A small image flow-matching model, trained from scratch: norm layernorm, width 192.
Rows from block 5 of a small image flow-matching model, named by matrix and row number. Rows with one number within an expert belong to one neuron, the router's apart. Each number is 500 + 25 x the weight over its row's rms, rounded and kept within 0 to 999. All counts start at 0. Numbers have three digits each.
Before each expert's rows are labels from the 100 images, of 14976 (inputs lightly noised), where the router gives the expert most weight on average: "strongest on" is what is common among them; "colour at peak" is the nearest of a few named colours to the mean colour under the peak. Only what is clearly more common there than usual is listed. The data: microscope photos of single blood and bone marrow cells. In brackets: how many of the 100, against the usual share in percent.
# router: slot weights (model.blocks.5.mlp.router.weight, 32x192, trained with AdamW), inputs 0-95
# up: expert up (model.blocks.5.mlp.up, 16x96x192), inputs 0-95
# down: expert down (model.blocks.5.mlp.down, 16x192x96, transposed), outputs 0-95

# expert 1
strongest on: cell type: artefact (71 vs 9.8)
colour at peak: pink (77 vs 24.2)
router.2:529488518473516493486436471517523496496559467535497531484501505511508483523537482511516532459516499472533488478506493548501499457460505499519493554498488489491505503469502524508515485511458538490510520481497519473488490493472522523485497492492549508515528507509496500483515556493478501503
router.3:518491520478525507496453524472509500502550511507495506499536511504495458507539475476474477512514497491515512494468486553515487485504508462502481500474500479499498525487468522494503502453463523477479501489511478489501469517533504532472500492489560492456487475494477467534494523485479475516
up.0:493505489507509516504510499481541551534549548526481502526489518517527480509524452481500512526540500502467518511478527522484507505540490479490507544459517504515506496526480502497493509492507507513499514511508511489523491460519509501499435477529498494503502501481497497479494477488498491536
down.0:460525469476491484483511514484515516489519562491536490497431477449534430496534468507481502488493549507515496459454527515500516551527508465516536497505497496490479493483506490529484493506504480488514521506523483512486500506533502494532520485495506474520516494501513490476493496468499508497
up.1:555490544497492502508518501531479520484497427506552442517497487447508536469507518522472467514503505476519484499468499458539515480526499525487463509492482493498524482503485513486486501494526469519496504509504485503499483511540525485507497506468497509490515516506498517509478473526444503480
down.1:441497518544491465506560491450507498517476490478522538488473499512501499511480520501486483486511510492504479490478503499452488507500542511520528498553479546474528500545509514515490494489482495534507505505476491519481506489500498463522519487496479485528491494504510468538482499489522506521
up.2:515472526498476501514530503490471509474524536528493480502523489439514526501508480528490506463501506470480525451480475542508520549471486469508488491473508496475491475526481528482436538513511463551495478487490492516495527511525494518537497489543477523497496490522494507454512523485518492510
down.2:490529524500511526542528554484552508514526479467507476503465452521472571456480501501526467511463554485507460533521481498477487511476571505451537493515497462489493526492479514548476464502490515487463496467508487529499513469482480495477495462501470530515488523514470478502485527508499524511
up.3:532523513527479516513484478485490510528478475491498483525478441473447529492501501487514499498508498514501506502491463483476478503498491495474485479510475512483544486519501518462507483477499506504496480476509508445501507476515556477525554533496397500508504511499483498472530455483477516497
down.3:476502500506497515480440463484502504520465521472508460511494535556506509471522529505508533496499493520522517506468487538471478471509508485458525496551487538511511483508507509511506508485496502515514503501485511487521518471482495507473513478477401472504490485525494494510484480500512497499
up.4:494493477505483502486522478496491505513491469509467469501508484532457494445520422489490501510461511516529530482541467473489495498525501487500495478505522507499496523491542480493498519510515506501531523510493493479499511527511512512532515424524495504491521501451478525516496447519510495505
down.4:484506471507508526501454525488484484502502505510506509498519457448521495487497520497483508515459489511509479499562480497522499531495498511534484510523494508567503513537507484476500495498489491501484486474453483516485480493468422480508505483505470508507459482473510513431524489504557482470
up.5:489500510463531538503465515506529497484466498524529485532490494504516512538485519483540498525534479488485477478495478505482511512497495522508495492521507512504446491502469495526500519487497477505458541499487501530487515477499515509458543505471521552507489488524522445525525494502530506502
down.5:529484498498499486512482490504495508485477457507486488488503503580463518509543513505538517527499453485519543521475517515486488485515486527490490501484530470490546499486516508473510527493485557499496491511552501509482505497506499501511495519535524517503482510538530514553482491515494558488
up.6:475499508503495490484507460467517471506425464497485497514517515551498496495528537509490482515501497519482496483509497447556488503478439510530502478502532512520494468498490497450478515504496510489502505510482504490486468508497544513512503514474527531532473459505463516523471461502525506512
down.6:547532489520491532508455527504505477481533475509499467492526454479459510498520462495518506493511499518494509491491524503523503485466475509523525515496540463533522527492508499493518487518519515453506452501521491521527504495520512518434501529525509491501499494499523528497507549487540553492
up.7:567503550456511471484539504510487492512523459513458458458455537531522485473491547500470485494496485498529472504501517514475479495518494501486500537506538469513519492488469495536498507513525504524516508519491516475494498500504515500499484495501482453520489504492503533483487587503480510511
down.7:485481520524478504476550512514508513492525468492522485506513504472538552466505474488505589457518519518504470500480464498486505512495522446470493513508500486483494503486483510490505475549511480527465435510486498515502465499533506492487473499458497508476504519523461494490517585506519504508
up.8:503501548509531500480537500483486499509463477495498494477500531535482524507513437539508529531500527505517488505568488479529503495497500475532479529511512507517510501498474528515478521474524537478526493499494492488490475497553526507508507448540529512528468506480505455450503506499499544527
down.8:526505529496506520511483504518503469500510483493522509514514488556484510513524514513516463510549504490477487519477492496532524494525501489521501527501474503488484507484422478566522499513523465477474458525490484495544474541482554480465466495488495512505532511503463443522479516512470468483
up.9:493540537515497513501482503514497475471501516498498535510481488512483524487499499496519543507529509517524507503472464502524483499481506505528504523499496516518478507499471487474470452481492525522479455519529498532533523489503502483493487492487499500500501503502483460491476474504504510511
down.9:462483522526474462464530523497503472531519486512482545505473503522518507492464511459502520488485476486503522519556455469533507498490500500492451509500505526504479492509538505512515473493472487482480480486501517511484516496520495492506501477538497516492486476477504484463490525515476464515
up.10:514490525507484457525544498491506513515469514490518447484511527445489525468480456496533455521516485508506494484515578518479495517507514498509503518514520492490548483496492476479513501455507516516521554502540508519507495487491500476487496499484496504492489472522503512511485493515496492499
down.10:505497484517518532475484488497517468509462478480520490513518440542489474481479543515498460526487487494485490503510509492513495501500533489513484502514498538491513480507492507503497526469536486492493488503483487494511516496497467493514519485512473487500489494448496506475513540488461496485
up.11:451505486466516475473480489533514508495476469502471497501498472506539507480507539518511557494445510493486479474551510514499490459480523511487529505530500537494500484515489522508515518519497489500502503453545472477461552473497495487515467463463504492538475480480512530507515469475540534470
down.11:476551500483506516515521491484521497528503473479504488504524451515446533511503513505509490505484465486519437484492497552522512463499506513494471516516478488512503563525483560518535486537490490493481505456553545512500520480467496497551504486491475497491512498531504486522495493489510535481
up.12:494497510506504491485454506473452476465446473478455491492505518502481502488509533511513497495481482491521513474470459502508501476517502490521485481494501530501461507506465515502496512512511511467530488506507523457480480491493506481491495495466532505498529481505499500538499475504498525506
down.12:520510496518503504535485504483533501502552535494465501510512500500487482519517538500500417523492514507501501494481550462519506490526490479505523513489495470501497495454476505491499532487491511482523515497495500501524510489548507525467514543530512516473515473512461504516494481494521500486
up.13:482495455489504514500492482529486505496450503497477506521498491507494537499476503477486540483490478483539491489461489498564498498474490507525511526519494510505436495503442510504498496516495521502514506495517500505510518517521481515507484490486447525492466496480506502481481473490517476489
down.13:450530500492514472485512528453500490515477487503552540487484484464493474498505529517476530497503480510519521523488539518467495493479493492492467456529509515513510501520514459504501511526487479490531517510540510539481493487509523478489531479488504483524504486502518510507510495486490501464
up.14:543539490498505483556548512516491518505455429462497509518475498469530505487496519506500448515505510487461500506509528439522504514535518509476471487505502467527511497498499486515521485531496490500492497512512529478487473478501504486501519478521492470499507516477512527502500496482510515490
down.14:473487515526504492500537492472493477508455479536516503499492511495522488520474479489501580475483493528501513473494484456499500462494499508480489502478487551491511487553494497517494493499509482534521478489490474481454466516513519494471478471466511506467508457490558470498487544523473488510

# expert 7
strongest on: cell type: lymphocyte (44 vs 15.3); smear: peripheral blood (37 vs 16.2)
colour at peak: white (97 vs 21.6)
router.14:499520510465527497494440552501525521545550548505479506482507509502533461516486454487458478464531498514505483503527489559526491503511507490497453454536482499508484523482501514521481513464499496487518484491525509518473486519554475498474504487484511498478480540476503495620484481516498477508
router.15:505481492495542523494454518490507500511504499530514487511508544519527480484524471494493507486543503509530508502490486563531490483479518490505472522516515526474482542478529520482490509471506518469520516514507454523479536518573505494495472484537426514486532505463489518552529472509500502499
up.0:464498550497500512491515510509482493505472532514530461504473460491492476513494487504508520500433523511473500496495509517489495522494502510440526504487477500504510479509501467510492497513503479503459489488505501480534498473507452512467509530513559499484491500534486436465501499512493452495
down.0:457488453521509497479483488493531501517490480509507515493532516506488571495485497554548471510475537506483494473441470554464495518476501515512497517531507482491484531511525498518470487503510521515497523508477484476493486528473461510496502556531510491511490510527527482405471498501497487489
up.1:523477506564526513465490507509517491490495519525465456495498529471539499496490553473473502497530512508489519438489439459539499484499502497519479491465468459449525517525444506521505493448500507538472516489491511506496481490536523465472518488515513525516503532478489473471478498524491471519
down.1:528497497504515461510530545494530512512492535501464486534511496528480481487517515500496491477444478516533461467470476507503508478525510495508491536490463515538457472533547493543513494522501548505501501493475538513541504437459505492540477492535477471545513511545498541520513499526512514472
up.2:555491471492524500513549469507482525462542530525454535535542503451491517519509536500535489512494513536475498516487507533519505565524460520480507498499481495513495526505539517501524471475567484529503443513508504494474487470516497492536504501540493492505482481493500510535476517487534455488
down.2:454528484487533539505489512534502474519511508444491545515504485531538447453476455527482500529509528484482511502517522542471494483514525475480478528528487495476568491479514466436500451487484504501504470510510522509484528507544517510531531474520544492507500458472461508482554536516521527504
up.3:524529533493496469517509510502510472505517494478536484510500448468537546498533510487531511492516485498487503498517543534489472493494484502512509506496496474514499475504459501506493479520511494453462479533541476424484465494505484538482490499441548530500518505507495476549480530502473499485
down.3:497540534507516521539517507531571494482542492472496525471462520482496478542446481487474499483536482505517494466533505463503469478499511462476449469466501497544515487503476515516495525484513495503459527509484504505482530497464521479544531491508510487543498470532458488494483518484525536455
up.4:534484515488539510485457530506479493479514489483522513522474511507493438484521494497502483500519516503497492503514463527494502456507495474460509502492489486494501492511558538505498504498500497487509485492510454515523483533451502513494500505455509483490512517495531542529528547509517514478
down.4:542484489459513499593525506518513504487566529487528505491501479503518517484563570517513468521501456526502534493439491514501461543506508539462531478540497520502476506469454492494518501499482516483504483560485513479508486488500503510495477489505489484515531517471503542463488482496513517523
up.5:470461536477483488519504492492491505480414544478482489498514455464467508474485520475519534487513466494499507469526544516481499480504518509495484509487547494538447506501467500499505506510501508507528524493487526532488486495489502506475513492445475514510498464531518479488480537498483476506
down.5:504492441514493524500523510507497511473534489513461517491501554504504509497504496507509512504464521513472464503566521507512477503467487487517456486520496530462531508476469486476498519511534501492454501506572511532493528527476514473494515475525540521497458479535457490470505514480500446497
up.6:461520511501477485494444526517508537517521515493512530495537481494493506532513483515509558507509470487482475509485492488547520505455490494507517509510498524474532460482472525499506512505484516487487484469511498505502538498504511492478514498467465501490479473499495512496486481518507505495
down.6:450511575515479490472539493496461488504513474497536528481480455501502491445519550517482516496516513514500526513516498461495473498503517474473510457521501533477480495527506481497509508492476464517509439460496491468482527468524455505478512536483554506492504496457518479504507515458499486529
up.7:534500510479535503509492481488514498490500464505542503496476501497498492484508475502514512493482517510489527487521492530439502496507500538492514541492504468489486506477469491488476516491516499485493550486553524444469484534504519494496481506529373470491521521461486520527485552510488499504
down.7:467520510554484479494534496533485513508476474548486495474476478492489510505498536463473517513478517527474509516523515486525526465514508498504492511497513513504501507490508482485523527512506491521492543500493469497498499511521517493501543476471563473475501500512499519508508488495501481468
up.8:494502506501504537504509500539512509490457539487518471473520470475510470487495497473526540522521502498469523497509510558467503502491506495465545487502484492531509495484467476533496495498490480511481491464541516440510528491510446502495497490494497490528486480494495475450486554507547471490
down.8:522497502472493499512519482517480476529554529501506514502473488489495491490496494468473533489491495502505500507420520504488484489481523519525497517480497476507521528490519486494487498504508494506524480510481504491510490495501521486503486509473529510488501490523508527496527472510514509491
up.9:495504530477513497504471528533508505492481503487498482497479486488479560498536496509524522508470489508461520491493506475490482510489460470514530501477512489500524464494495516517497526517483501511462480493514515453509510483518453500485492541519482503529497488528515487489491460516483492494
down.9:460507489492485533551483491533544502474526504490472519540533516530505483495492505508490491475498502523477560511488535484481519518518519488480552515498478462487544513499471534515518502493514560498503503508513535513523448531523488516488451495501508507594500516514461487477503508524501491508
up.10:505507535476497485518500510516463492496485505491531460487494532572523472498504568473516515506504496485503503471467516472520493456473491467493490493487517503484441541541453526504521452479504516506513490513494483504486485500466500506503539566507479505499479488511496499519489509503493509504
down.10:522539496522487503563485501501530521535581567462502471517493510499487498507520483490503454526487512475507513522500541528459493472493480514470530509509498466470523472479526511496467497461499482480515544524485472452562493508517492516496500529526529510501502505528473485519507482506545516502
up.11:545510553475481507475495481505484489457461452482513454509458485499533521486493502489480490467497515512516521510505524483481490541501493496528534530470486511490524489497529531456497503518479505531504514484467455483442484514514538439498513480521526504483532506516498517534534509500488509508
down.11:492514535518498491476515466510540495514539511515477533489502513497460500463507518501461537513482527498492499497465499569510503492499503486507537464525485502461519498535519515478493534471517491544506457510457505493470514524470506481497488524432454510510529507503512488469499526520515549499
up.12:506486485501511513459528506510533463521491519533494540486524454496501496482496495517517502472490552528534542536479487490476462514525472489496497474493468493498479500469529499549571518536479493468547530506539472533522534511525507523452519500509505473528525469497479503496540515530512510493
down.12:503464484507492489505530536475520498479502493528498485546508500507497488478602519503470486490490484523481520461468532473472483497474543494499535524513488484471499476496524518499534535529518507464550494452498494501514538515548540545491566530463487515493513543519464520461494475509499466495
up.13:543488450518505509493524476484500495507533465486516493524494526478539528486494497484507439550514518506530523499537478482515486491562535485515458482511490506512505513450542524478478494498532476517513469493511510536466473465527495432496500530545492537486523523488498511541517467507476483476
down.13:529500495493488549512479498486484486494523468504475471500509474531521513495493472484526436506541508494496505510494502510512503495512514532519507519462505472493538508513501515455505497514528527499496501501503476537488491503503515474508470484441518523474525492495485539528495464523497513487
up.14:500507460509504466494610517543479509491494489478499538495538511525505495475506506499481445471479483509509466526414503486512499533496499526481501526490501517517496511528519498457513468511502485492514501510464528503510455473504526449509502484465490465504531498477522469456525526478492497531
down.14:498557509493516479496580517527537494508522523477457527525461524497514520477498534466491506471508525495501497485486506535554503516470467497423484532522532522501485499435528524513472519501516471505483509491502515508526464530504507510538489475502516527507487483545465517469506496487475494501

# expert 9
strongest on: smear: peripheral blood (47 vs 16.2)
colour at peak: pink (53 vs 24.2)
router.18:503491495516492483515512480482505526515481547463489505528508509499524485522476463489513454482478520515489489488484446491518516521502503527486500483562499474459481484501522497522518508505486488505525482512476531517535491522517481490458502514456530461491481549501525468540513505531504554476
router.19:521498507559500482494493488479497487500526521508496496551495505504497522524479520549543480478449530526494472519533490504473515505526483507452462504501485503423478507519513505511489532495528528489501496507500548524523469471475468486460518522509516484521487513468517496569482537488480510482
up.0:489535508481498513501528523485493513546504484522501489485484472479447468482499497523473527473506519480513479434496469508526512563486494494504496490471519530475512520499476465522464501438519480498518531552493480511480478518502468518527478511528430524511498505500527510511512533475522513521
down.0:492485504525508488486502518480506533504510536500483428454477479467468523555458530503492449503508508466536525455498471489506513518484472554465531504520521541504473476511436467496506480480499496494537487506483467480517488499503474475529486492488448484493487476516483519464548494467526504488
up.1:453526490479492524510473508474522440517476507460451527500501486453505508493503516501504538548507479504525543524503486541490512502516520544533505518467525505483471507498447487509511488502508513494499460520515481523501462520495528522566531506515504512509497459511492480493473493511484512496
down.1:527488495524511492509498507473514547505553502517491526483514523502503488542518518563504585504494477502502515500494512538473476470481494508491523495515504468511483509523570502507500471506481504493507502489488479535494476482499509498548467486500459483543519501510499484524553502520515491495
up.2:531525514492501558485512492543518516496504472467498512483497482486506451511527498519465525511534515504549486520493492515535500510537471528539555467502463509482503527477500505473541538481525463469479452463522488469497446504528506490507500493471483497530526507551521504494484470499578538492
down.2:483505508529507557543516522520483509546501471511515502514459474475487437534500459480524471489515471495485525455518508497538493510469445465486477507515533475505528480451465526491517528513414510502506511440479512469534515476518482518504499514491518478464510487509513499470478497470488500471
up.3:551513521506480542485484503478505484474542501513540514464476476521511528499508504506508502492476511490519511499478476509473497489588488478503503501502512456463464540446499516523492488537468465466487511498507514453504487506530490514494485527497529497478521520506511505504495513509426500524
down.3:476506507519510488510494490467522447463447470496468535510504509522497493482470511496513485511481459494505503493513454491513530491556498502511455527524536547479497499513534443483494521514468523487461532504524501516477514506538453532520496492512550524482468518506501503518490525523512457487
up.4:523472508473500497487509537520482491481450515513528533530502506498534528496515543510535463500514526482494527523542484473510519472454480496502507500493451506514512468543504501454487552507487522495493499477490497468455478548494463523492491518480501476474494527515493489512523530512476516506
down.4:460483459511498502505531506490534478507543532493482526480551572505476530466493496503504493515488486503507544482500521453543536500489465480497482490505506470496536498454504491479538529521485478499471512516529481483479510540484509562485497506491509519492505488484512466524494421486475501504
up.5:513472502518516492492468506506493489506473449490516516496491507468493492501496480507492490469514519519514498462538481516509494484494486496511498526480474493505517499518537513472500486464491495491484509496517437502463530500497557490471506469458463473493534537476491541533524519483515519509
down.5:535499527472510501506513500506493503481503513511513520519490496475521498523502533484496502506489482494509489501489524484505518509505490544512506488521501507504479527457451496477512486500488512502504587527535516451482496503497487525532478478538495503505524496458511555509524409472499492505
up.6:537485478491521510516517499528491538514466498510497497503534544544486518511472536490498550518488479494493503523475491470487533507453506494515480507504502501459503493504544524523502494500531513498493490512476538461524509505472524496513514532492433493491490498484500478423497516506513518485
down.6:506515494511469516479484500484509516502536526489572497520518483500515489487505448484480602481466523485488473485426467473457508513504501491510492485522497509522495519489493501501504532510518491514492455495531486514492498487474489483496493486500534512502492511509518464458508516525484487518
up.7:514477558515501523500550500503505498487535505486480477471489506542488482464504541487472522494499512486510523479499528527467512495467514524502531558494540500499511460504494488482491480511486532515477537501474493480519497507490504508506481527499560483516503448560510493452471520506504484498
down.7:477497524472501520473515459513511491510464495482468498485518497523499522482501505456546480506493527495513438502467494458519456501506514527505538543517481472538492499501466501528496521487516480506476521447505483500518490508533519489507467515495455517498473504524508450500530535489454491519
up.8:517499525475474569487505534542485498484478516510507513506516504469507530497490477493496480539483492473479506519487516492551537519478525513509487485522520489502443505488501487527538511502518526505462527466472479500485486540542450513499488519487480501486502496494499529490503490492500528476
down.8:506531509499503442496509510499482500505433498498477522515464493485509561478506513471476497499488485489500508512514510516497536519524523493505495492494493532524454500508488480522485494505487499495522505505545465554476487523569525504468514472496520471494487506529484493488513492488513530479
up.9:517507518502510491498401490483518465508474512479544504509531519451499525534522520442505516513484520509501491500484508522478493488461519497517521518487479502484484443533520482517499502530513529514476469505481528475474462510454503512478500542464502454514501500490509501518487572504467496450
down.9:487495508481465479520492509465511518499538539479483479516482531531541461504506525479515530476508484519497488495546557499507515488524490501490513543458494447512538484449448473514509510554520527492501500498541501512445502512473533516478532477519495493507463495511504484560506516520517488503
up.10:508539504508510514496515515508506480500505504493505462482449489447508524514497515525503561520512504505491525515534504470479478501515500500514526499474486483488522490510479524497498515485519462497480524487540489483485489506508529506468484477460504499500460463508485546470501511489503489510
down.10:488506497457502515512514486494488512493470498489535503494499509477476503470518515563502436533489487501505496473528514436516500497494518504497516474515500481485511522471502494482507499498525466522525484514493503484541493513484493499480497491536416509498515506464533532526489493502486501511
up.11:483527505468519503461509514495502527470542511485504491530487520467495453489504533520508480523476528540477507495524496517497491528492450498500477444501555504501497498503501490489484506515508502495533527510503516547513531526508469482533513516518482518515499496456478516522481496488496509530
down.11:506509486493490514490434489457516500518471517514520484492520482560491515483525434513539452497530482504492523490487492529477506481509484482499462538460550448496501506502507498482496467482512459446507489473508483530475514501508484477481430513478505500500481476489522481492504464505476539484
up.12:455525527521489469527515521504483466498506558472475485472492468498528515499516498439525507492484521491465557479472559511466473465513489521552484462515491528510499493532525507523546516497498517481493509500495533508481531502485530526503501507454545496502507515485493504552452519515456478521
down.12:496502534496463488492488513483528462501479563523487503500524516472526511501460512485474496523537495537515526509523460540503480487515507505565507508522493489473523484484499509461497509528496504502508518524530499509551511519514532500516528529501449521499525507523508525507477519475474521547
up.13:475493489507512529486526486506481485484496478516522487502486509522504511525503516485494583529548469519504525496505484506514516511561497451522468526478524501509504512472508495495513529446498511483504500505546516502498489495494511503511484547520475531499492474482492467510494502492470522485
down.13:566504495505493513495474492477478518495460550503486520481452478492457430502528499494499490502519456497499497487516494467494507479556495467519502538477500504499493507479472502527509477515495493482482528526514527515519486525466570510492486481522496518496526499465499415507476488485495526485
up.14:495543504505500492473541497499479492514477484471495464473483518499489549478439539483554546522489518495532466510525537523437515455505497512529477464499453522502538503475465466510521482524511516495485473491483494532482498484530500503497509472500536501498509503505500491537481487472528500497
down.14:538487458505500479501464502521492515505532516481503551520505499526481484539498481492446561464556491503481463428473536530539484473489540495485494504491513576515517508517499506492515476484502526513482484504505491502496525535506524494527504490486482479478476497479510469522500467502511511526

# expert 10
strongest on: cell type: artefact (28 vs 9.8)
colour at peak: black (61 vs 1); blue (27 vs 8.6)
router.20:522500518528466541492546500491463524504482511459513469475480509442474518560479553522505520570478533516497493524451532482481511537511508475486477481469489479487565486487489519513531479516513516530507504515501496485528449502496505500525501484472548504518470502512537520483501455472490506510
router.21:513505508512475513474548488537462484501496502467503463470504478454482511547466557536522502539483531498511508512471516462472496506509470503484503506469472476483548469526456481492527532491494502504507496494511503478500475507460505512503503484466532536492488470492533517462504500510487486509
up.0:544496485515497512528512477528474510517509524468486452503468504507471502516480534516505514522499501496527507496479482536504496513512513509507513478516499538486525527501483533501490471500473463473498545457525519501492489497455501481543556513580505524483450490458516510533493454472505515496
down.0:545478477500484484515559517480468532485505491506538513486523576533477487517529454527481458503553481504519505511492504509514514511465511459495441535540497511495507498453494491522498517510492513504452502487522531519522472459497506483479472559452471502523532471494525457504488473511517465485
up.1:519520536504525440495489518485544518464534495479492508514528511500521500513531473531493495501491464478496511478513490455527490487499518507471509517498522470469509505481486484491483519480534485531508567528475482527519514478520505471509533496548469516494459491500489509536504521539496511455
down.1:523496496495540565509466507462517520502447510541482522501522487524495451487485498519496498472527479501467505521497551491497505497475495475507505504479518466481523476510478510505507506501527488477502476527497501480557524491477534461504509498479511506563518525482513485506500482482505511487
up.2:526479513498508523527525496486492478480556460503512508498491486523556485514476515529488525523497529504516505470471483408507530472524481543516502501513498473528516471495539509532493503486492497511517457484489498500485484481514540488533482520481490517484508493495495554477522512519465522510
down.2:465482487513518496490473500516477519487497515496519533495500498506511470477500551523472528506484497491487522504485500494521496466515488506505530530527533462486510502500525516542517489478499504525515504484437502506501514484517459516480487542527479502488518489527472494501483477520507463502
up.3:528480529473491499552518470492480504503503485460490475520471519486520498543499467501473509459520494475508477489529500514514471512511480487478502496527517519543535514528504519489517520485518490498505493520468475546485492505477472529508501503479447452460503504506469457471486500508496532502
down.3:537491474530517536515516541527487547498434482509504496474529513512483488542531522571474511488483459501486496494510489528490495478548479539514448477522514525517497528502475497524471499509492506490510466543514484501499501516497465487468522499531503480472463491478549529490488484495493500481
up.4:467508542508514488494519522471501469518567531487488480488473511486513494496500527496504516497451481494497503515478523478494512496520501483457510515533499545523559486484472491437501500517534519501473537556497518484529494507513496489490515502459528484508503492504471501525488533495503498501
down.4:522511513476497489487466513525466527494478543522479497505497488468485507506509516492500497503540497513455489511475538470538467488509513494483504517458544499510497499501508505512483478512472510530487433515470500449508487481490495509489513505528498486514494528486469528556511498499486454505
up.5:532446503515500474467514493504485499500572470489511502506507509499516472514532497509508520485499490522522477510415511493486520535515513476524507489504529512491552504457503499479510508487509497474506441507466504485500504508486496480470491496555463496497552494503513507521522499469481508487
down.5:536515495486482543550477500493509510483563519516464514507469436505488492503516448525528438534517478476536517502506532519510500510463507494506491493503509460491494494497475482509497502513512493472526456497548487521521496506505468475485506496480493494496494509513552478498507465482475533486
up.6:503488521502489470516494493490483516465521520508535499486481474437504491540496462523487535478551541516516528539514483552491480461494500469494525531517513498500522508472529527500499509481486501502532539490546458486513457485498528462474505427507473471484523545482507537522514495478481491486
down.6:496523548526516463481495531479497489498438513509520487523483508461505531518482479484520541495479509544517519519458495539500505495491522516504524488536484565469500501509508478485515500494519521512482531475526507477470503490550500503510490495534507497500510509501490484496524489484466504514
up.7:496548527530506476487516473478504517517434524466481491497516525498467528467510486491512435524488508494487494522458487511546522500525553502519489460485486539503542456518491528495495503511504529516490552515509481510508475482527480504543465523479522530514475484457503483463501479506501502519
down.7:524507511500471502514508502481535517508503493496541481529513553501501492484524451503492414501497526532470509501460503507514492512500527433538491500496440497503497488485482505466517498511522521504491482488542500508456515522525469472510532496510488508459501474514490462444508531512506480495
up.8:531498503485480493485495499518500526503492532502473476525448505480514464483522487513527494455495503545489532491511485528493501481526508513506488490497492462553533524463457544542522537513516496501500526466508493492477494454510512531489476521451569510498534514481532517502495457468500497520
down.8:492502536548491475484497539461501518516507508491540463533502503501494552497496514496489498539486494515544489496585504503505496536477500478487528516507514519492528516512503505492504509466517469489501479494512493516501507461517460480497479464509461516498508487498507539475482517506449538496
up.9:552510481486509504505520492491493474520474482505528481505520477493490478529497477493522493454492508499512489475506516593479506501498506514525498522493498504500506490483494485480512512447495510473553590471521488508500521491476559509506478449522515461494516487525502542489496531539471493484
down.9:495508476512513509511502501501487546497497446474512517479493501507467501516489435488506462507519525517495490517589464505506501487478513495500484507518501484492477512487546509518490523490514516484515553522510472525502508526466461513494479495460489523504495488506461477455466538512472512486
up.10:547492499507487468497545517524521520499441504496514510494482508501545523469470502540521469497491513461506497502557525441503502500515509514489517533510503493492552493500464472484504505491506487494482471478482479466481487500526556478510510482467456486488511512481487501507508522538500519487
down.10:474505503501476515508502472479496528479542567534472483501509503506508527499480438541512496508523467507503520496571478541485473490504515471502537504532490465485507516467526506502495507531492527520525546475499502470494483519501470504514514525509507446503485490498500480489496493501520507497
up.11:493505535433508465566507444500479471474451533487528471545490521527456538487480528496500500478508529474507514472513498523490480517526483485500462463493500549504486518484543507487514491525516518524480531523519494503481471521534511484560500490526498479523500520516499509500512461474470510500
down.11:507516502500523495530461497500512488507508504500509453513534506528498464530493522502457532494500493509472488510488483505491495503526506524510517466548452467516464534511489487501513454528511519509509494517480511492529480497541504474470493505490482519474492515503501453464446501428508503497
up.12:559520496505522494487487521496491475496497471492499501529534530471493496482524475495510495484543500537512522459480537526499485496509509509519512488484476501496541506468548514466498522484467499519499549495491458531480489490496531513478474479504525449513511447509495559444521484501530490487
down.12:479515473463509502492475537458513496506478466498488467512468474490510506500533490507509450481499469472487506513569464501491543517509494487492465548468522471492508478505512514474504514489481534485494498511518508479520509486496505479479469524513524476482508521498501524481499522510474501509
up.13:503489505505494498503495496443483466486561480525489502467507489488519528486487501500490493503493477481501564527475492512507514505506522510526482530513507491522475478524498475489500533522513481518506488484569478495526507472525509498505477541499546468488502495473516522485476488472510525518
down.13:513470492467498503517490473498483477531515504482495509495539495521515484487480528465519476477502480462531499470531480498513518509513459509490484479490478503458508428504525508455505557511487515536478491451515509486496508480488513504483495489451588559522478490500514535535489531526514499505
up.14:483535484488455517512502498477513498537453512476520490541529475560469480533466532488497517491468474500466521521496488432477508540513507522493504503497559473489504492504477494515490509490492496501502485513476513517513496477504524511515482498520511576487501518500510547536522462481526472514
down.14:492525509504515479520478499483493525487530547470496484491508513460504446497515498498472548463499481472552501493489502492506467512546470500518567488496451498485473490483503473525485481506476494518499509477478506484502504516473491523539519455518459508480487480530464462431497453513545462457